{
  "arch": "rcan",
  "model": "image deblurring model",
  "dataset": "capsule endoscopy frames (Kvasir-Capsule)",
  "train_examples": 42238,
  "image_size": 32,
  "crop_scale_min": 0.7,
  "horizontal_flip": true,
  "task": "deblurring",
  "loss": "l1",
  "norm": "none",
  "activation": "relu",
  "channel_attention": "se",
  "depths": [9],
  "kernel_size": 3,
  "stem": "deep",
  "widths": [96],
  "residual_scale": 0.1,
  "init": "kaiming_normal",
  "residual_init": "scaled_by_depth",
  "optimizer": "soap",
  "beta2": 0.95,
  "lr": 0.0027,
  "beta1": 0.9,
  "shampoo_beta": 0.95,
  "eps": 1e-08,
  "precondition_frequency": 10,
  "max_precond_dim": 1024,
  "merge_dims": false,
  "one_sided": false,
  "adamw_lr_other_params": 0.0012,
  "steps": 17300,
  "batch_size": 128,
  "epochs": 52.4,
  "lr_schedule": "linear",
  "final_lr_fraction": 0.05,
  "warmup_steps": 3460,
  "weight_decay": 0.1,
  "adamw_weight_decay_other_params": 0.01
}
Rows from block 5, named by matrix and row number. Rows with one number belong to one channel. Each number is 500 + 40 x the weight over the matrix's rms, rounded and kept within 0 to 999. All counts start at 0. Numbers have three digits each.
# convs0: first 3x3 conv (model.blocks.5.convs.0.weight, 96x96x3x3), inputs 0-8, a 3x3 kernel for each
# convs1: second 3x3 conv (model.blocks.5.convs.1.weight, 96x96x3x3, transposed), outputs 0-8, a 3x3 kernel for each
convs0.12:528551561494449501522580527501467537479535542535500511459438537500550507480440509496517516483456507487510493523471496488487508514510493480490454481540493498513515509505523477460516474467490529538533474447460475509499565543535488492484519503490
convs1.12:479455472484515533481491517431453448501523509519582464488577535481460476472604491493514509491518458558512551472507537499495498507497515510531481534468520480466491470567525467466488449597515510479487495562507527508520473472465484550524526464483
convs0.13:484605602548547557602468609562459507482495481544453559557557557505476423506534512441409460534463501532508515493554628434493496407445467507518520466528507505510497491501480480499395472580509498495473514434535506483505460462451494519490486562474
convs1.13:407508427451409499449411473477518463510481443491515486464480483546486463486449449529475495530523515557561574496524559497486533417496470512501459491491554475492534465437530538507554579509501550508570525540472520598510508449508517474526500554477
convs0.14:554531487483501520526463431507497514468570348446511472464554510538408575483525446437505553551531490531482453491517485535508591458518478537499493418537476471448555478479466501543593515493489494503480565465514468476456506448547538596420470437504
convs1.14:451480564528519445479517497473436493498472659541481447493517472592425614500503499476427487479497541485480524528406515605404467464495517549457601480465601512522488463504449457613436540530437518483545496521447520500497527497492471545410467431478
convs0.15:504570513499556599434437450493468503470473449472498467513513519446442499443489506497507502509527534516497516472490496518493513507522508544461513518547455492499537536464532531482523583520531473478535521495517499502497497533502492499474465411475
convs1.15:522551495415451467464414525511579562500483583481507440516508577538508523538571506485502507498467481540482508506508481491574438475533548533544449500508533507501498502548485470463453544567533494468496494494493480476466491481537486572498538524565
convs0.16:476470503556555524513502521532479497466482494514520495516517483491454491471499464636525510398468469534485464491524475508482504504501518492544474424455521542544492408429382458497478529548524474485510520537481478501505480503458485463437449457499
convs1.16:496505532548514536542542495451509567486491537503498484520466496519557553584561533534503472555537527507489518479514508463498487535504500543492487473481504526584497490454465476434459437478496502525482527481491496521505504500533506576504461476526
convs0.17:518483492485497481530544536504474497531551524448441507535485482482508508560533524445501508537518495489477488500487493486490467512473499486510484514506534486516480515533495462457433462469468498492503477469470535516528514516520511475505517548446
convs1.17:507500517458521557506450385463527565470457502539536505501516515446535522560384456543524436471529510475464540509492519520485515458558502488442521503561518456451524528437493439581500522383401510495515548521512501515460568551470495446430413532614
convs0.18:541537471504411545498532480518473526556450491441538454471472593481576400497492499501564345480487574460447488505463514552533504460542465496512499428592468577403518565462546441517491497522488510504525551461497495541467508483454468471600491510511
convs1.18:477528464488535498468521465456592493533485504487538517553494550525529535530599533494482552501516492514461575514573581531507613479612452546492523522499510502494476523526507581457546456552477518524484489497486494479481481541515533501491444526547
convs0.19:527474530491485491541544517454423484531530509506491498507544524508459519535477482559522453470491503468515489498496496517527503491479487472462512534512493458498515517474461490458518484513518511519487455502457493500537492487524496491484514498474
convs1.19:489479505512479513522513529536635507474491481485505533482403491387594466539441496510516511540527529504487517462556532484514508528493528496504447463553504520496504509436520486550513461391516495465449575521516458500499534521526554433432455568528
convs0.20:523537515518470494464468446539518531554492508513541496516514503493473488520509539522518485530527582455519539512505498514530470493483513518520550519483514494488479478572624575496563487490427509491501506509491496464473471501466529487589509511514
convs1.20:506503518484495497443440431556499431436461444424479500501506500518462400393426450429486476461506496446489496485505510527484533519509476491515535511472485502518542476459467460452433433470519465428490495521485546494534470474462477518522551523507
convs0.21:539570580520498559510487562471573577491499511537452472492505482444487439496477478508508542531475492540453491521441510435489489430500485553499517469507500459499482514531536510531518493481475508507518515489498559500505494490496556526471528493443
convs1.21:476474458485508528488455405497517518560440464540520496494459515522492525494431467495521461495457482519511531540438516529487523475527480539453517473465494478487461473351457561423483508460500569492476549482459524529482501616469428461447463521536
convs0.22:519461582507535479558521495422495480512522533539531503584539488555485467481487438517461511554536440520494511488521498520465515527492505486530451491500502507475494431451285477472442479540582494491475481527494509554534506476441493582386453447521
convs1.22:514549507488456468468517429512476424514504454483543512590518540449520438458447329483473496549473394453507422518504450518491500502518522533486506504541510518473542474420381538524581580573655489461467482477495563520539475498522574452475515550423
convs0.23:483493536528466492502586482468510473513401498572631563455429431467577512525419466520509491513495476512467531493503494484479493464532428559493518426472474532561492535533532506435473476511472520527501503522506510500508529479434520599495506453545
convs1.23:515461466530512460489521510488332446501578512496476533514541530529435546523555543442511422517485544499475513525483534555448528493483512501453493540500494529488468521522505518520500476549524475505543491479511485478502457580477492449522527470492
convs0.24:430430493517488515476445493522456514502507558533498546490530509506523521498531532623504490539470452507463500497564500490538494463534506557550488499505507502501535499487510476488535449479499529490522471506540461522485497541505490549486490546495
convs1.24:481460491469491502488511504523486527503525505458460478482506480535505501488509487460507535446513593485509521502475538540488532521445557486528522488551562498498524488482512447501510465472477485510552490491530524495541521507548496515511475523488
convs0.25:493465534452500541550481511486473515495538465457466488497472537663374580523453543536486488327576450469527464516470519458448561486425554509433504479513475424519478605421497489484493510494471491534476405572488462509501492481477445552448509522428
convs1.25:522470513456461511480516490628460486502525486450520495483537470418556476458548464525554519530495556532508444297618548109616560538529445441464487429484517502528453605490507670442538434541527476512539438534501470486501532520480601441519568496544
convs0.26:468489476454473514571461527584516481455558429514491488579455491613389517567431509487527534574502553550565531487490491532469568538500550509468574395580458452498518482468530462544615475481492492506498541492441483463505500507481541548450466526449
convs1.26:464514481439512476519459480469549550601458553544501514515543454562523465513538453488500467513491508501454528548483543637500525499469560504522542461538570461505536468491493409531457513485425505531468566508479509475520542465513504499488466487481
convs0.27:471487550528516484501449468524512554487493511472533453486392511509539470504514489527489477514496489504469498466496483488485490483492499512450474516544523511505490555496497449513413505450507498466501532512506480542517501599474459485466485518515
convs1.27:554463464480485468510518488494318500520532452501483495525571444482465478473512491544601551501538552520502450496512498468533490517504502503576474526485488490469502557653482500424504531523499485451496491482483491496543418399569488556550510450455
convs0.28:425455575465415505545452439426560543436514441470468499538535442494450546528496497468559514515501489527486476542482483496445537476509457527555515500474505484523523490450490520540457531515502506487515506464514489498514470467563502593484500523452
convs1.28:498500536526592509486511479484563500532477484482499532536486505420517403548437463472471487510508523566477531563433504465506500507556454503515504518480451533449521492443418576494576488532552525496485487495456515509516510535451524501505509478567
convs0.29:453433492476515580474467460478512500485489477517476510482492554474525474489487486498441473475494510435529491438464530463491532448472513486502473506536487527491482529478524433510530508551476496508449475536469525512511524551498524527492507461488
convs1.29:544472546450519483524575563497512512467483499510521537523498503501539507466510546523498539501548514479514512512517490500461507502482476534520446491483482544503457503432500455477495482483529487500490480526534515426478504535498529459513480479466
convs0.30:521546507454493500488487473498485475510479445522520487461505477508449488498525507561509477465442520481523522500504476486523525509499492496543518546492482473442508529489516536534537489485487502486462533490502531516526490498527405391459495533483
convs1.30:455527480527528481451498522494466476484567511501501462517512541501502465538508486456514455581555522515499467548523521505522505482469528504490554539508457482492524510523493456512506487438503455456459474485504531490493558585528549509556491530482
convs0.31:555465474558462539566538497467521552457496479564522478457439509547520475465469498500587471544574476474529465443447472461440504556495439526457515473499563484486515547551431542536432540565521515513464491537440411488431523501478577459284503455454
convs1.31:483482479430491466476519403480447437490517493462462511493498505523477516472572547505537515522448453558470583575514389519568493541491522509504493470533483504507466486430460490445539521445493532530557518476460515499473514574473543506486501503487
convs0.32:529510559510455592457475474423445394453464392471452458483581535550468546512483519465466520579456544563490529555573530501550495449436467488495493451525498460510488470466447501496388485457479472466487466483485497536565527512531500480481515442476
convs1.32:485459538440552494468519446538547535564563588599540618486459495498517425473435530449529441480548453459518433451563556479497561405455521480454550500477573517500520527523517530494563571526530477496545515541510500524461543539467528520506410473495
convs0.33:512465451534499527517461549400528507558480495495473435433559573570515527470509524539507582454546473540430548495517429534512572559497562476523479419532541449479505548545489520474554521541495488483513440475468499554475560540544455457383477520454
convs1.33:470513506461519449553538439589468509520523506473391496483530473468523498508367505485543500501488546474462578440563452499472501570469599474489566457471594485481543510540474446543468557384503499521480558545494496587538536465519583494455474471540
convs0.34:493489489541439492490514484518539534443523544532496534483541512428592556504563544524492500646377468515498444517536503469508551497511519453507478439478502459541527505449508486427529524457486499495484485508511497486497508432506574506402463520497
convs1.34:454539520500493571468487554387529563504476586483487544486472488496520479540481493477534461483540479488524465533543467646431527515574480496521528477545546485497556465508478459532454540478525494520464527508491535499502520478500449569403475492483
convs0.35:510497495609506463494499510420450480406471512484491469444444510440508536511508492505519508535533510498510490492527500489475504491507502508482517489498502495485506477446454491452460510468505535527522559565482535494469519512488490606615489557524
convs1.35:419551461522556426477584576485496498502594434435578447570547476502533568512513497540551521511518563545535545486475499530518496536483483535524484547511391541496460488461509410508497500502629508455469500460599519509498538484529427509664497557546
convs0.36:453492444497510499543479537566449504492490462473477489495585492506517442518499517506496492452520508492542519514511498508475518527546479515484486489500543488475530522524571541508515480549414465431533499463508520461494506516533505526519520547426
convs1.36:505514455529539553468446514433494515507539521528521424504487512485514500475456487547442543499586498532520515529504518489520430453515463514496516493488471501476492529466554476562497510516476539499498457570500530525497507454536465586494523549521
convs0.37:525518498381420489575541498490525534452455468466541543450454462525584607469463450505461462502524540526534494516509505483498493501515523480544523503488459504493525496498512478506510523514489504521472503488494523476513488455498463492501522497493
convs1.37:408498419555495502513549596504501561540461524561521467560461567456514494534487567478529544483451466542546559458523501491500494507509495514484466516518489490466457490496467454474500477535487463489512483466482547578570506509505549542554518492527
convs0.38:492496566540474419554530487467494479401499542456532484485520481472487536482515507459476476557468447511475497416513492462542521591520563533525514497451441520509523505427471531536575533515553494487510538525528473480491425519544555471558531466509
convs1.38:516523445444558505422512481511509550476521551453486484505468486556544467548502471514496498519484475534513508504482468507472560466525617502493506506482591440462498503492373495481495513531454484501485480485432497509533492459501408543433494455523
convs0.39:467458476523460504531458543527504558474464512576495537536525468530530444524511415535517483522481583501510524469533472406600306373533406513496496557409557577454560531530508407595468444497485509428514547416525505447533436502598452446646475482520
convs1.39:513555497515530480536538560450501427568480474458501474526535504456506466491475476522499538495483483577468495607402626672369594498443534516503489456540477503487547477475510465458540475542432483529540558470549550529549495514516466485545459509494
convs0.40:521566542566454515551427474507515446469507474513545524524484472548473487502536530514454457452511439514460473582675463610535542633647492480497496554404549526424516478406559523450547475560490520474513498518536502468530501553486473547447499508509
convs1.40:555451583530450529521502500548444504514471549512529487482483459546459475512458418512535449468594485548507457425456316357541249431386349479505515549493502516504503501447463522509471526574483506493537506491489499493520526464506547495507524448518
convs0.41:513500509506492469485479509502499507537561480479516455484489504529490510460542488520467474481469442529451481504518496487499503511467517454535490497488491454525499524519508471493538557484483474539498500505475471482469480505486445466531527461462
convs1.41:487476539490512559498516463520517552442446466473460518481423498530585524474536506475448506480453456494458509492485537552448552523596438525484530510455410495475532490464522455507453502457474515498533457449410534515432461421492598511476507483487
convs0.42:481523510556521464483489462485516497459514506554413556476480562514466558522507556545501474506490466515542455503555561523509480490456480486476497483471509519507524482543487448511477472448413497541544490519481490485514451516516565476506533542515
convs1.42:541495520534489525501494518484574511516474548503466554543489433505507473448514502572477486531531524539466488554528505528479462492440479485448517523512506465527541549523470499528560520481466470468475468454527482426517489504527437492466476452532
convs0.43:507486544538513462490498485499444504508582529509509521529514521477470433489530551530552529502465477501485500492496492494508532495511495488506470517499519505485526518512541526508478525540523500534549533465458488488504536511516509461503461454499
convs1.43:468478445518508491558482537473512513547525529537470531547559601484527547520464457461474441572600552507459508505477504517483500487508496523490517465488441515501535483473482497539484471474477477534490537524545532486545517490529470495499517493465
convs0.44:551538470527521512526513484519525463480516440526508517483512539391493678522529494454536540571505515509526465506519508560420636496498468519516409489523444473518485492473501528423499482498508469474504457512455492522505473440471570426367456465483
convs1.44:492479493596452504513478482462570480529565614518568517531510488492444588503488531543524500462506473519480481575512502515563347495502463527471556526501615531514524439524490485531466474497517499467502456535460536530479528505515466589468503494541
convs0.45:517569528500449456494516485514468487549525489527531523466481483505516481445462535527464527562558480414459504482514517496453520483503513530492496504555552505453459495532524528493535535512589508542545493475458496498468525454457488530575551500526
convs1.45:523502529563570534542529581477454521497488472521497509491515546590578604561582573522512589518509526510515484487495483501502486514497468514523473481496493530524488450490443445445434495523486508529532470455456441476451466463529479493490484473495
convs0.46:458549529457550548560454511603469464563489485564462474584458430611421450528485460459554515501521541460554504503519516536516486534495512504469506521494506479533465465493495471543490452517487478503560435432549468516571536544485541460460561486406
convs1.46:504506466487502503459430486434494555411530506428562543485627574486558592501657564545497411476501440507506456496486513515491561490493543518488503535461530517473501479503532460486503500439533545549518552524539444548510530484544494488602477523530
convs0.47:471528486458494499476492524527539522546454452565481422507448508512545468536477514480507498465506492499506485509505451563478509503503505489542498548530533471518470479519518495550528488529581485478450447549503559486457475486470516431531484468534
convs1.47:462519520454506528477496512506550478512525521483527511512537488441528438471455491479528556519516474462521559506483548480532623476478545562546512560522487527454504447477498579469474532538521552509498545527526540540546536510505525503502450533506
convs0.48:516530557539539533562518523444514523441519496571507486457471525496426561515468492467522592473487496513476445579475548537450561436499474482486541458454477470517527537495456552500516433480492494524479494470531471471550472487546565588496501477404
convs1.48:546510511517459509507537552470419482448548577469498492488547547536511561461532511489572484475525481443551478457496461523553478554440527474478499493502540456483503560589572449551435531531441446499549422543475512506451475464546471534495498505416
convs0.49:540528519493509450479494502569587498515535540472496509473632484527383457475486517493477555523501539490434481455505474507497508521493506438565490546433519470511522554559441449506554523455506493509496499460497516521515472422478506533469506500438
convs1.49:494547509521540528499485499561636456518498539490504471479444539554567495431461481551500540549511498497507489518459518510487507506477499517433556454518472501482503396390582565582499446451537551535512504478471512528471652583416483444532522536462
convs0.50:513553498462434484470529535583512441487498506530465445539552463526511556473470431515427484500480494492563488575639458492563467422537518462514496475519540537554492471424477499508511458507497530490526468487506481462528472467491466512443497464479
convs1.50:470504520480497505461494556498629521519457529502474492534435584437508497466536484519453475495500452537513513495490594538456482594421443523389479514476479493493525531460539465525471478583486466487502511493526515480490520589530538498476524487504
convs0.51:488531481527425555494480509524452532543515491500506529501465420515444545456490488503486541485529552484462464512536456511511461458516516488449541466482450439486569490484534501551296534539453476491457472476527500487481528440556481586371537466460
convs1.51:484531457453569414477452508507477478498438516516484456474470542457517456550564513495520529551434544474537524440498550512437542527468449502572509521492565491547502521526505594436635466560521511508520474484564502520485511534450544408620495565485
convs0.52:423571443540458508532492527517441495514483456454515533514548515482467485463462531472442462514522502539526490497503479490505487524463507503536520498508476465475494501550527460460470528435491576493532449494513443502463500469500557440542479607432
convs1.52:510501495465521447503499529439381509513579494505563464529514506510455524499553488493500513547489482512521513483568493508472495524441539504511471544445542511425505514517528482517489458531475478535469498495517465511500484582546509470520528524521
convs0.53:498534491437482453475464483439521511483502513466497479497507485488506457477460481473511512500484512464489478516491509482474468523527506518500501498498523472468501481505479543507577440481400494461493479476523459485502513523504497501487544494513
convs1.53:501482493499530473485498495519509554491522522487494525475526524524519488544527509559511547484544487571554523520558546463522466517483466493487529518526468516517473522491532473428486441487480501522530540562568504427537529532489509577554516487491
convs0.54:418518527514505461452503477466530508602509597578514492487510490551621344532536440574452455572488472549505479498544495523508453499558449504528472590490515545495450454515482429481468414515534520472540485498542542501505542465527423487618539431585
convs1.54:564519468534523514526484565519488408382536401482446526493492472450538463457506551516449490526503446504503471445408595420475635473452559485483408565494412479489476564515508547473546509494535508510454470456525493508525517490536546460521502512473
convs0.55:438463548449442469481428436453524456505529484453502537531555522607536446504494567461496387457473436515437556486536519540418394501477462489570459505489527511498525477484514481531551472518538510515547455490480465519505508577536421481495519396477
convs1.55:485535452491504499480449418579568473467473516553410447470546553482486534474490546433530544460550529394449552437519485449470484513495436545524518493525581431470497419563562471495497542473425500472567508496491528511455581522558513549564420502454
convs0.56:530521536488472437508469463559530438570493536480495491425494391445504407403441391471489434547493426482489503610486576467482528428475495512528458583442534546510523489510537420446538494468450503478484540522546554463513467502508497455592445465571
convs1.56:581556444577508504503493475461495521449558391527485471531592563516516552621535552510491546575470482504508532483520621386524530410609455433481456552509424502505492534564545469511536480515459464495486463478487503442495461516601406540514489485491
convs0.57:492525523550555512523570558476476485505505494465485452467462499515514519538531535404488477423418507524495463551532524486532506517506514474452474500473453498481523451494530423481450517484517463447444503499467532493478501515533503492526500436453
convs1.57:494495521470543550519480505509502453475511506478428519502501492526519518445516480463527473460487565454526480488484476537475560441505513499506501459556502495561547473457443448528523453453531513498519451485537510501523448490451520453515460503506
convs0.58:529501483540521533493505502533447504488551536477531480465557514494564533477484477495514490493439457454505489502501544445514540540458474527540508499592548503523495503542504483574521548465484582471438450443453482433480459456519525519539531502518
convs1.58:444490501535503486493482433479544476511522503481421496483531500543506380471525459484507465497525510465460465438476481470498555465493525504528549483561591512538514463540437547560502508606484507549459452561524473478516476575450464647503462456512
convs0.59:582536547525518547495508532428432466412515514473498452430474480503470455481496485479494506574526519532478486505493506483498527495501517500469515483479484547455520528540503483439437528553503526507510531520523501492472457478434578515536455518524
convs1.59:586523551485486478417463338540507475444484495496525570414488477527509487541560644495495470471503553477477494470489582481476570531506515499523480500552485493513484543584659465472441570457546528493519497479523420469395528511511480514422474509500
convs0.60:516540527481522534526460473477469522555505471447520549514469520452464479498530508495456485512519507510516513512501488509505500491516495490497497498512484510493517521501518471477458508530494483472477565528521576584493535529537433414464516524494
convs1.60:386413405489468541533526559468571603498462443519486464525523506522504498504445454506499560505456434522476500469471482491555489498504515512490477499490515537483503443422406488460538512510485503501496461545440502505512485449483501529538491447449
convs0.61:539442458470577455430504496468522476563442487520535518514553437471548539492510427532551541610508570528526539491256456475279446491345501491494477497524441463539475550582441538500444475531490446538486508533484504528494480455494515433521446480490
convs1.61:542512551574417564510552521459434548539515467479470511489503524520485502553465479501503476407591368437522451338564352374687409407663386522504535507511518492491537418461499586434469590504420500491528430492458497519505490528516506521479461446484
convs0.62:525504457469553439497534507499437486477405470478443381525493516508531491514454477475502545432568504432575521611472454514508519480450524524444502553521440522525480558494518564535561482493521434560512492502529520581502492519547514516511494547460
convs1.62:501502502545463483458531525526553590517519582516543493497540489502476515503534475477477531507496526550539495406562543420491524516499438558498527574427520510534422453511542505497400487528454518458454489478445490469594511441475532478467451527482
convs0.63:501485518475477554490504479522442544469513498458468488505491490556429576528481491483516586516514537526533528479502375436495149432522216488504475472504520492479574507594520483537424505537451500464548542433585502449548512474501492548370458521459
convs1.63:533506418398528528476479528547532499518522430466561507507495467471523395456500537490405444444461495488460435573439636563499704571495497454537419440586396479476535553507559498449689499473553492503522512475555493461524523538526496494629525534532
convs0.64:518470506429500601409550516566448466530409455560454434482468489458590381518515431501495480526494525528519474483482483511455487477451512460488485496490511476461505500481508487493515496476525486472480490513463471523511456498470460533437511510469
convs1.64:503435496558491509512569493469502518462533540474505538511487587548456558480501537571507443511539505520524468482507519542476523481494500515498547555455524527488526473487502520470503526498528507506512481490478492555476596478494618446509500437517
convs0.65:567494490476487516500483444356524538445451479472547510457464480403531469437559410506491552571498566475443575496487503451527395484523403488544472549466550496498505486497509505382484515534548498488524548477503535532498513562423620422504543522596
convs1.65:496535467515515528527528441458517504486509523470440611523496498571457509520522529497506533425443445457521474614391494642400526520472472503503419500498440509498574449458443487571494545458481486483494469509480468512497435466533424525429528463526
convs0.66:453442575388385563429388573675500356669516372660490373434533516422480520428528536461520550493471506445506549536497474515518490528507503488490511491516502494507432382507546453497547458492541455487544496514465506523484509463475462496462453500482
convs1.66:501557532527533488487510547506521447460488443452521499459519540492531522531609549473516449449507509508532482504444498512542478516464499532476564529519496520515567451530527469505543478483524483571523494553559526547540555523474554525483507545472
convs0.67:471489466510444474597637669499550527473493483496529429474473494518535519442523492509531512533463530509528528518448534595505501582547524462453505543460496470509513532506505512509499426504456466507508440502491477497507536448540483519529514522424
convs1.67:449475457529517506476496509553510536517512512461426509497424508473498443549571521511501527539512457471452488482475421486523440458556492459543511526549498507523502523450581484470542441473567503504540550510540514566523514465513473554518509541488
convs0.68:554538406535578547447571641456473516456481561504510488524507503516465488504519459553513488522445522499438486430472488623587543489537481531459407563486409593495485484546568370623537484471448531514502528534504484533484525506530516501557543517467
convs1.68:599530519560530526466571541478522554399543561488509530501492513425449441425485475481433473551497503561563510527544492566542530514494494482434489479489505488500459516573482498496533545567570473448503517488464483517509439486474530554479512432481
convs0.69:524523456535537531481489485520491538509471457560493548502503497503515534493542511538497484519500514498510542504524525513529528505541493463509486502466521495501496489486497511473529459510497498519514523497544530523488494499486472450524472475508
convs1.69:462447464557516514535541503472504512523489455489494496483495523502516498506441504515543518489523513502501526501484510461534498525516495473495485491542486480496514500439506498455491506492474536489524544481498513544507527535500398527480498510574
convs0.70:554584510485461532466505469462560570526471489501476464468560556497495482519536515455557575530475444555478485502456499489476502481544496456430490503511479491505525528526519499542469524521518507529540500461447489476481547598566499518489517432516
convs1.70:494535550497519518502491505644747552539506535483489519470458462496542524487485491515515469538492508491507503508483529494518537494521534491508493533529526523540526474469510546533551468429468540480477467511501499509501557583535499474488533507516
convs0.71:506513492519496499489477451510483517511463481472438534547507528549490473503501490443498487471506489527441498445530474513505502532490518475512495564445567474499461375544485375553523519469504502469523489488477464500494444485516485527548563507514
convs1.71:519484471487500462461496450495512505537496455481493447574523534505528503483500472496526512551528501496480507516536471421495495464487553535512541476522441516481547524548437512470541519426570486501511540498494570494487486537471557471504508514535
convs0.72:518532471529469453553509535491547399485527401511538468412453551469507503521463512442454486531530501508515499529455482413576524426521498472484508449492494514483544454405567509513473495494480522551500492522475494496455579541382546604421497544477
convs1.72:474522524508489430534468446482446413572460539536523508441566451495434565521522542536483466510500542560553519503456544558399489600432453440537510499495571530552498481534523470484469396589588524470481553475451488427449509450472508490474511478420
convs0.73:508509491520420525548470480398524550528476511515564496541371549450515530515505441513525474495476468483446508537444505497526513476534495589451506487498459441476497512419575466535508434554484478554487526513508542499487494570469504528436501460558
convs1.73:524493463479566476525463542482433620500541456485485496492480476473451532470601471446581569506481527518505500462550419585429583504480560495533497531469537480478517539533467499433535470536517434499475505469506550468484433490565537519503521483466
convs0.74:438475475514483423441558555461479487505504542534432439484499533513547375480513451490546477548497465574525476522502456463491481423403537540454515514533554436564516571446532508444538499457529480521518509506543484498521555503565552441701489569529
convs1.74:457441476503490485508521589559526407510554439498487507502480550613468502523481444483489455437535491534457513487559496545507502536458490440481516417501433469465489469487516438544520542544449492487509471536510482441530455446510400515457447507448
convs0.75:477522512506495528530491487489485508489494531507461472527431578526515480588428560475526500481461511482490498510474534461608483410603505499537519535559491576509471493477486408613477448546517425555456495506555507487479473528443492423514494497420
convs1.75:529569452552524470502457508480487496422455525449510493473522527439606424487572440526492448550467463461491440504404567453427569474527463495524439565480504518534477574531526562538515525553518497471523489458516502470491526459590586447607521500560
convs0.76:524576483486508443506513479512507449513514518528421451444586566550481493532520541473562417494501545543525548468499530581393572560414497476452549531497483504488509486462615482476455440496407508492507464477492478500516454422449466489536454453486
convs1.76:507543494544518534498498505559624532508524513532561510408387437441498465406445546496479463500516516563447512412591430425586428509488530466504489526525459473521468572515568545501450441499467481486453528497511488507464553585545521516506543547524
convs0.77:501483519504510552494560474491523524446546468500473505460527469519493518492474558494503524489441580487520473475607421568588534572527488560425520564387555446550444453468563481458579536414545544501501520489514471554479486565489493469497507478470
convs1.77:443451516498462526494450521488517543488528520523471535497566501507546555486560550487498554422500504453519542530620522564573615461545538472514507514497514504512516467606506502548508458542519496483503538455492518491465469514573524524498541489501
convs0.78:499541518488495548519515485453425462543441506491474488495527536498499500486513467552487508516518503481490453483518541486469502467475509482518503503529551448501490501555506512484554535481487518485500578496497521523483546509467555499487459515490
convs1.78:541519489547476498519539521502449426504495497485409471507512514535478550532464524473499546497529526402479511512517528578512516513408450484450519487492528554485532499593532459537472472455403485491493488519496488461500477487484491556491482460476
convs0.79:525485476476516585426440418460470534497579410472578557532561465490512626487524583558594566451561479426495493459424514496493613536567581505462514475521433492494498494591452531441577594553477495473530515410490476497485526504479561444415471508510
convs1.79:565534534522471502523525460401451525505407566506527504419516479426496471518476429484492542525464499437441468476510441468573456502576537521502514571454579514515472490453435481557523450416495533544546431543493498518464466487441528532478530496509
convs0.80:472516509501527488517507438545478498520506481530575474486512484534488541484540512510500483545501533536517497392491525506536518667612469484502532491460500490456493572549617552524439483472498501449522455464515499502525518468548478520532461505543
convs1.80:538546528473513520463494532520400464508470523486504486482531528467520537465522570493489452454499475502456508505455452497519558464527647498508519477526545464464502533565512562500418414418465481522513481515543500575496498526505527487492488533510
convs0.81:469500559510568581554486591479473478401528468409480454528486500474488507404446498519518472536574528511547509584428500506478534444543553492464480446563480522467464412494466494507571485433581490539481510506507547521519533499470487453496489516407
convs1.81:442552512421451469459489506535547585483490580471486484511567623499532552493570451480477459470514494477534436551420541573530445509655400591485523511495482495474498488544466421453486506518578503453466487487440477466502587530513547541535499505466
convs0.82:493540532551473559487548544552542495402557526368446416483517461497514469481458537462440512444461532548542530481523508483524458476476503534478508547501529460513476398459436475478384627409524478491513479517551459521484462488493526483468549486513
convs1.82:491533519469531490474457488580523518508471547462497471451503522480480486544492568511511505463482548470532500506536494518505508467428555527456492487527409505528477474580520554484523563558470523494505484482499451501460483512521493533480478521504
convs0.83:397489581452509527441595465521471546460545527448494535519475518502463576451486535529521419552517436533529406273619571344509668284626574509475536467499500507479491493448425479548509509489498521495503490500461470492462520451491553472405515508474
convs1.83:515433584533498538479506477521473539545481583518538566496455491511474547586533457600524453586530444582555520628569252549635199648528340462519489508490497483505459549462482473489499514576544484531515514504461478476484466468493554525420494471489
convs0.84:485473527494479562504481499565491498469592459451471488510539526547478545444510516589569490478526538578542515432441486445501547468507473480428493467482483463468467614436475475506538455521532478513543492506497463516489422464508429541456471485467
convs1.84:552495525404531516479474521570497488577406474542536501529464505463501485490502496586503511559543464564525500692449303559497350581442457488493568500475576532526544481435441529506494538538490548499527518496520474497473548514560548477525531478545
convs0.85:489595506453561469486506516484546520490529524550512494451464447467542443445546517520497484514477497520524525564546550472600482507505448463447515480537438502472461435539577489407573503455545486476470498492512467513514512517546434432523466630535
convs1.85:491490527514425523520460536492501472512480519508508502550504555596495517510415565479453530473527471508483499533483584529400591472506471616515482511479508506506509485591556440519423514451483469466536498493514557512499458414509467561522467508484
convs0.86:459497482472486515504496495547480469500487555542521527510513487544501559488474445493511535473515647487537552539530514524529499543515548512559509489429523533494487465461502433494499473481503483502518493457524498450524501452508452472537508519493
convs1.86:463520507423483562535501522444437478514488469482510491488555530453558468472520531476487447442500430504519483455552450498555453539504421504532490498536512458439498484515521472493599447490566510529467482487464547478499523464502544515552484516473
convs0.87:482497465455474471449481490506499483505534463538521512481529524489524505494495458500512520539536549540502516471456480476483458486479485555509524506519476513459509513563546534531483507533485500552544524480542536480459499459485501519573502530535
convs1.87:533534488482543500506456505527452468524511520490477494500425476572466483528527491452487454439458466553483524475539447467557433486515489547489460538484511511511515538421565521536483490513474524458472474501567483472509449533530469470512534550509
convs0.88:478486473438484453449511478514495453453554499516486512468504507516471485527460482500464484466497500530512510478490512478538471501461499524479449526506443501475455488452479467511485471463570524480539480523492505480489526443490444447536534493525
convs1.88:481445493485517486534490518506487535537491514448513530466537483511527534527494495468540555431499492509491516442507594385487545519474563529532497513483527554487468520514512506576423555584482466580520438474584507470494454506537403425512433520473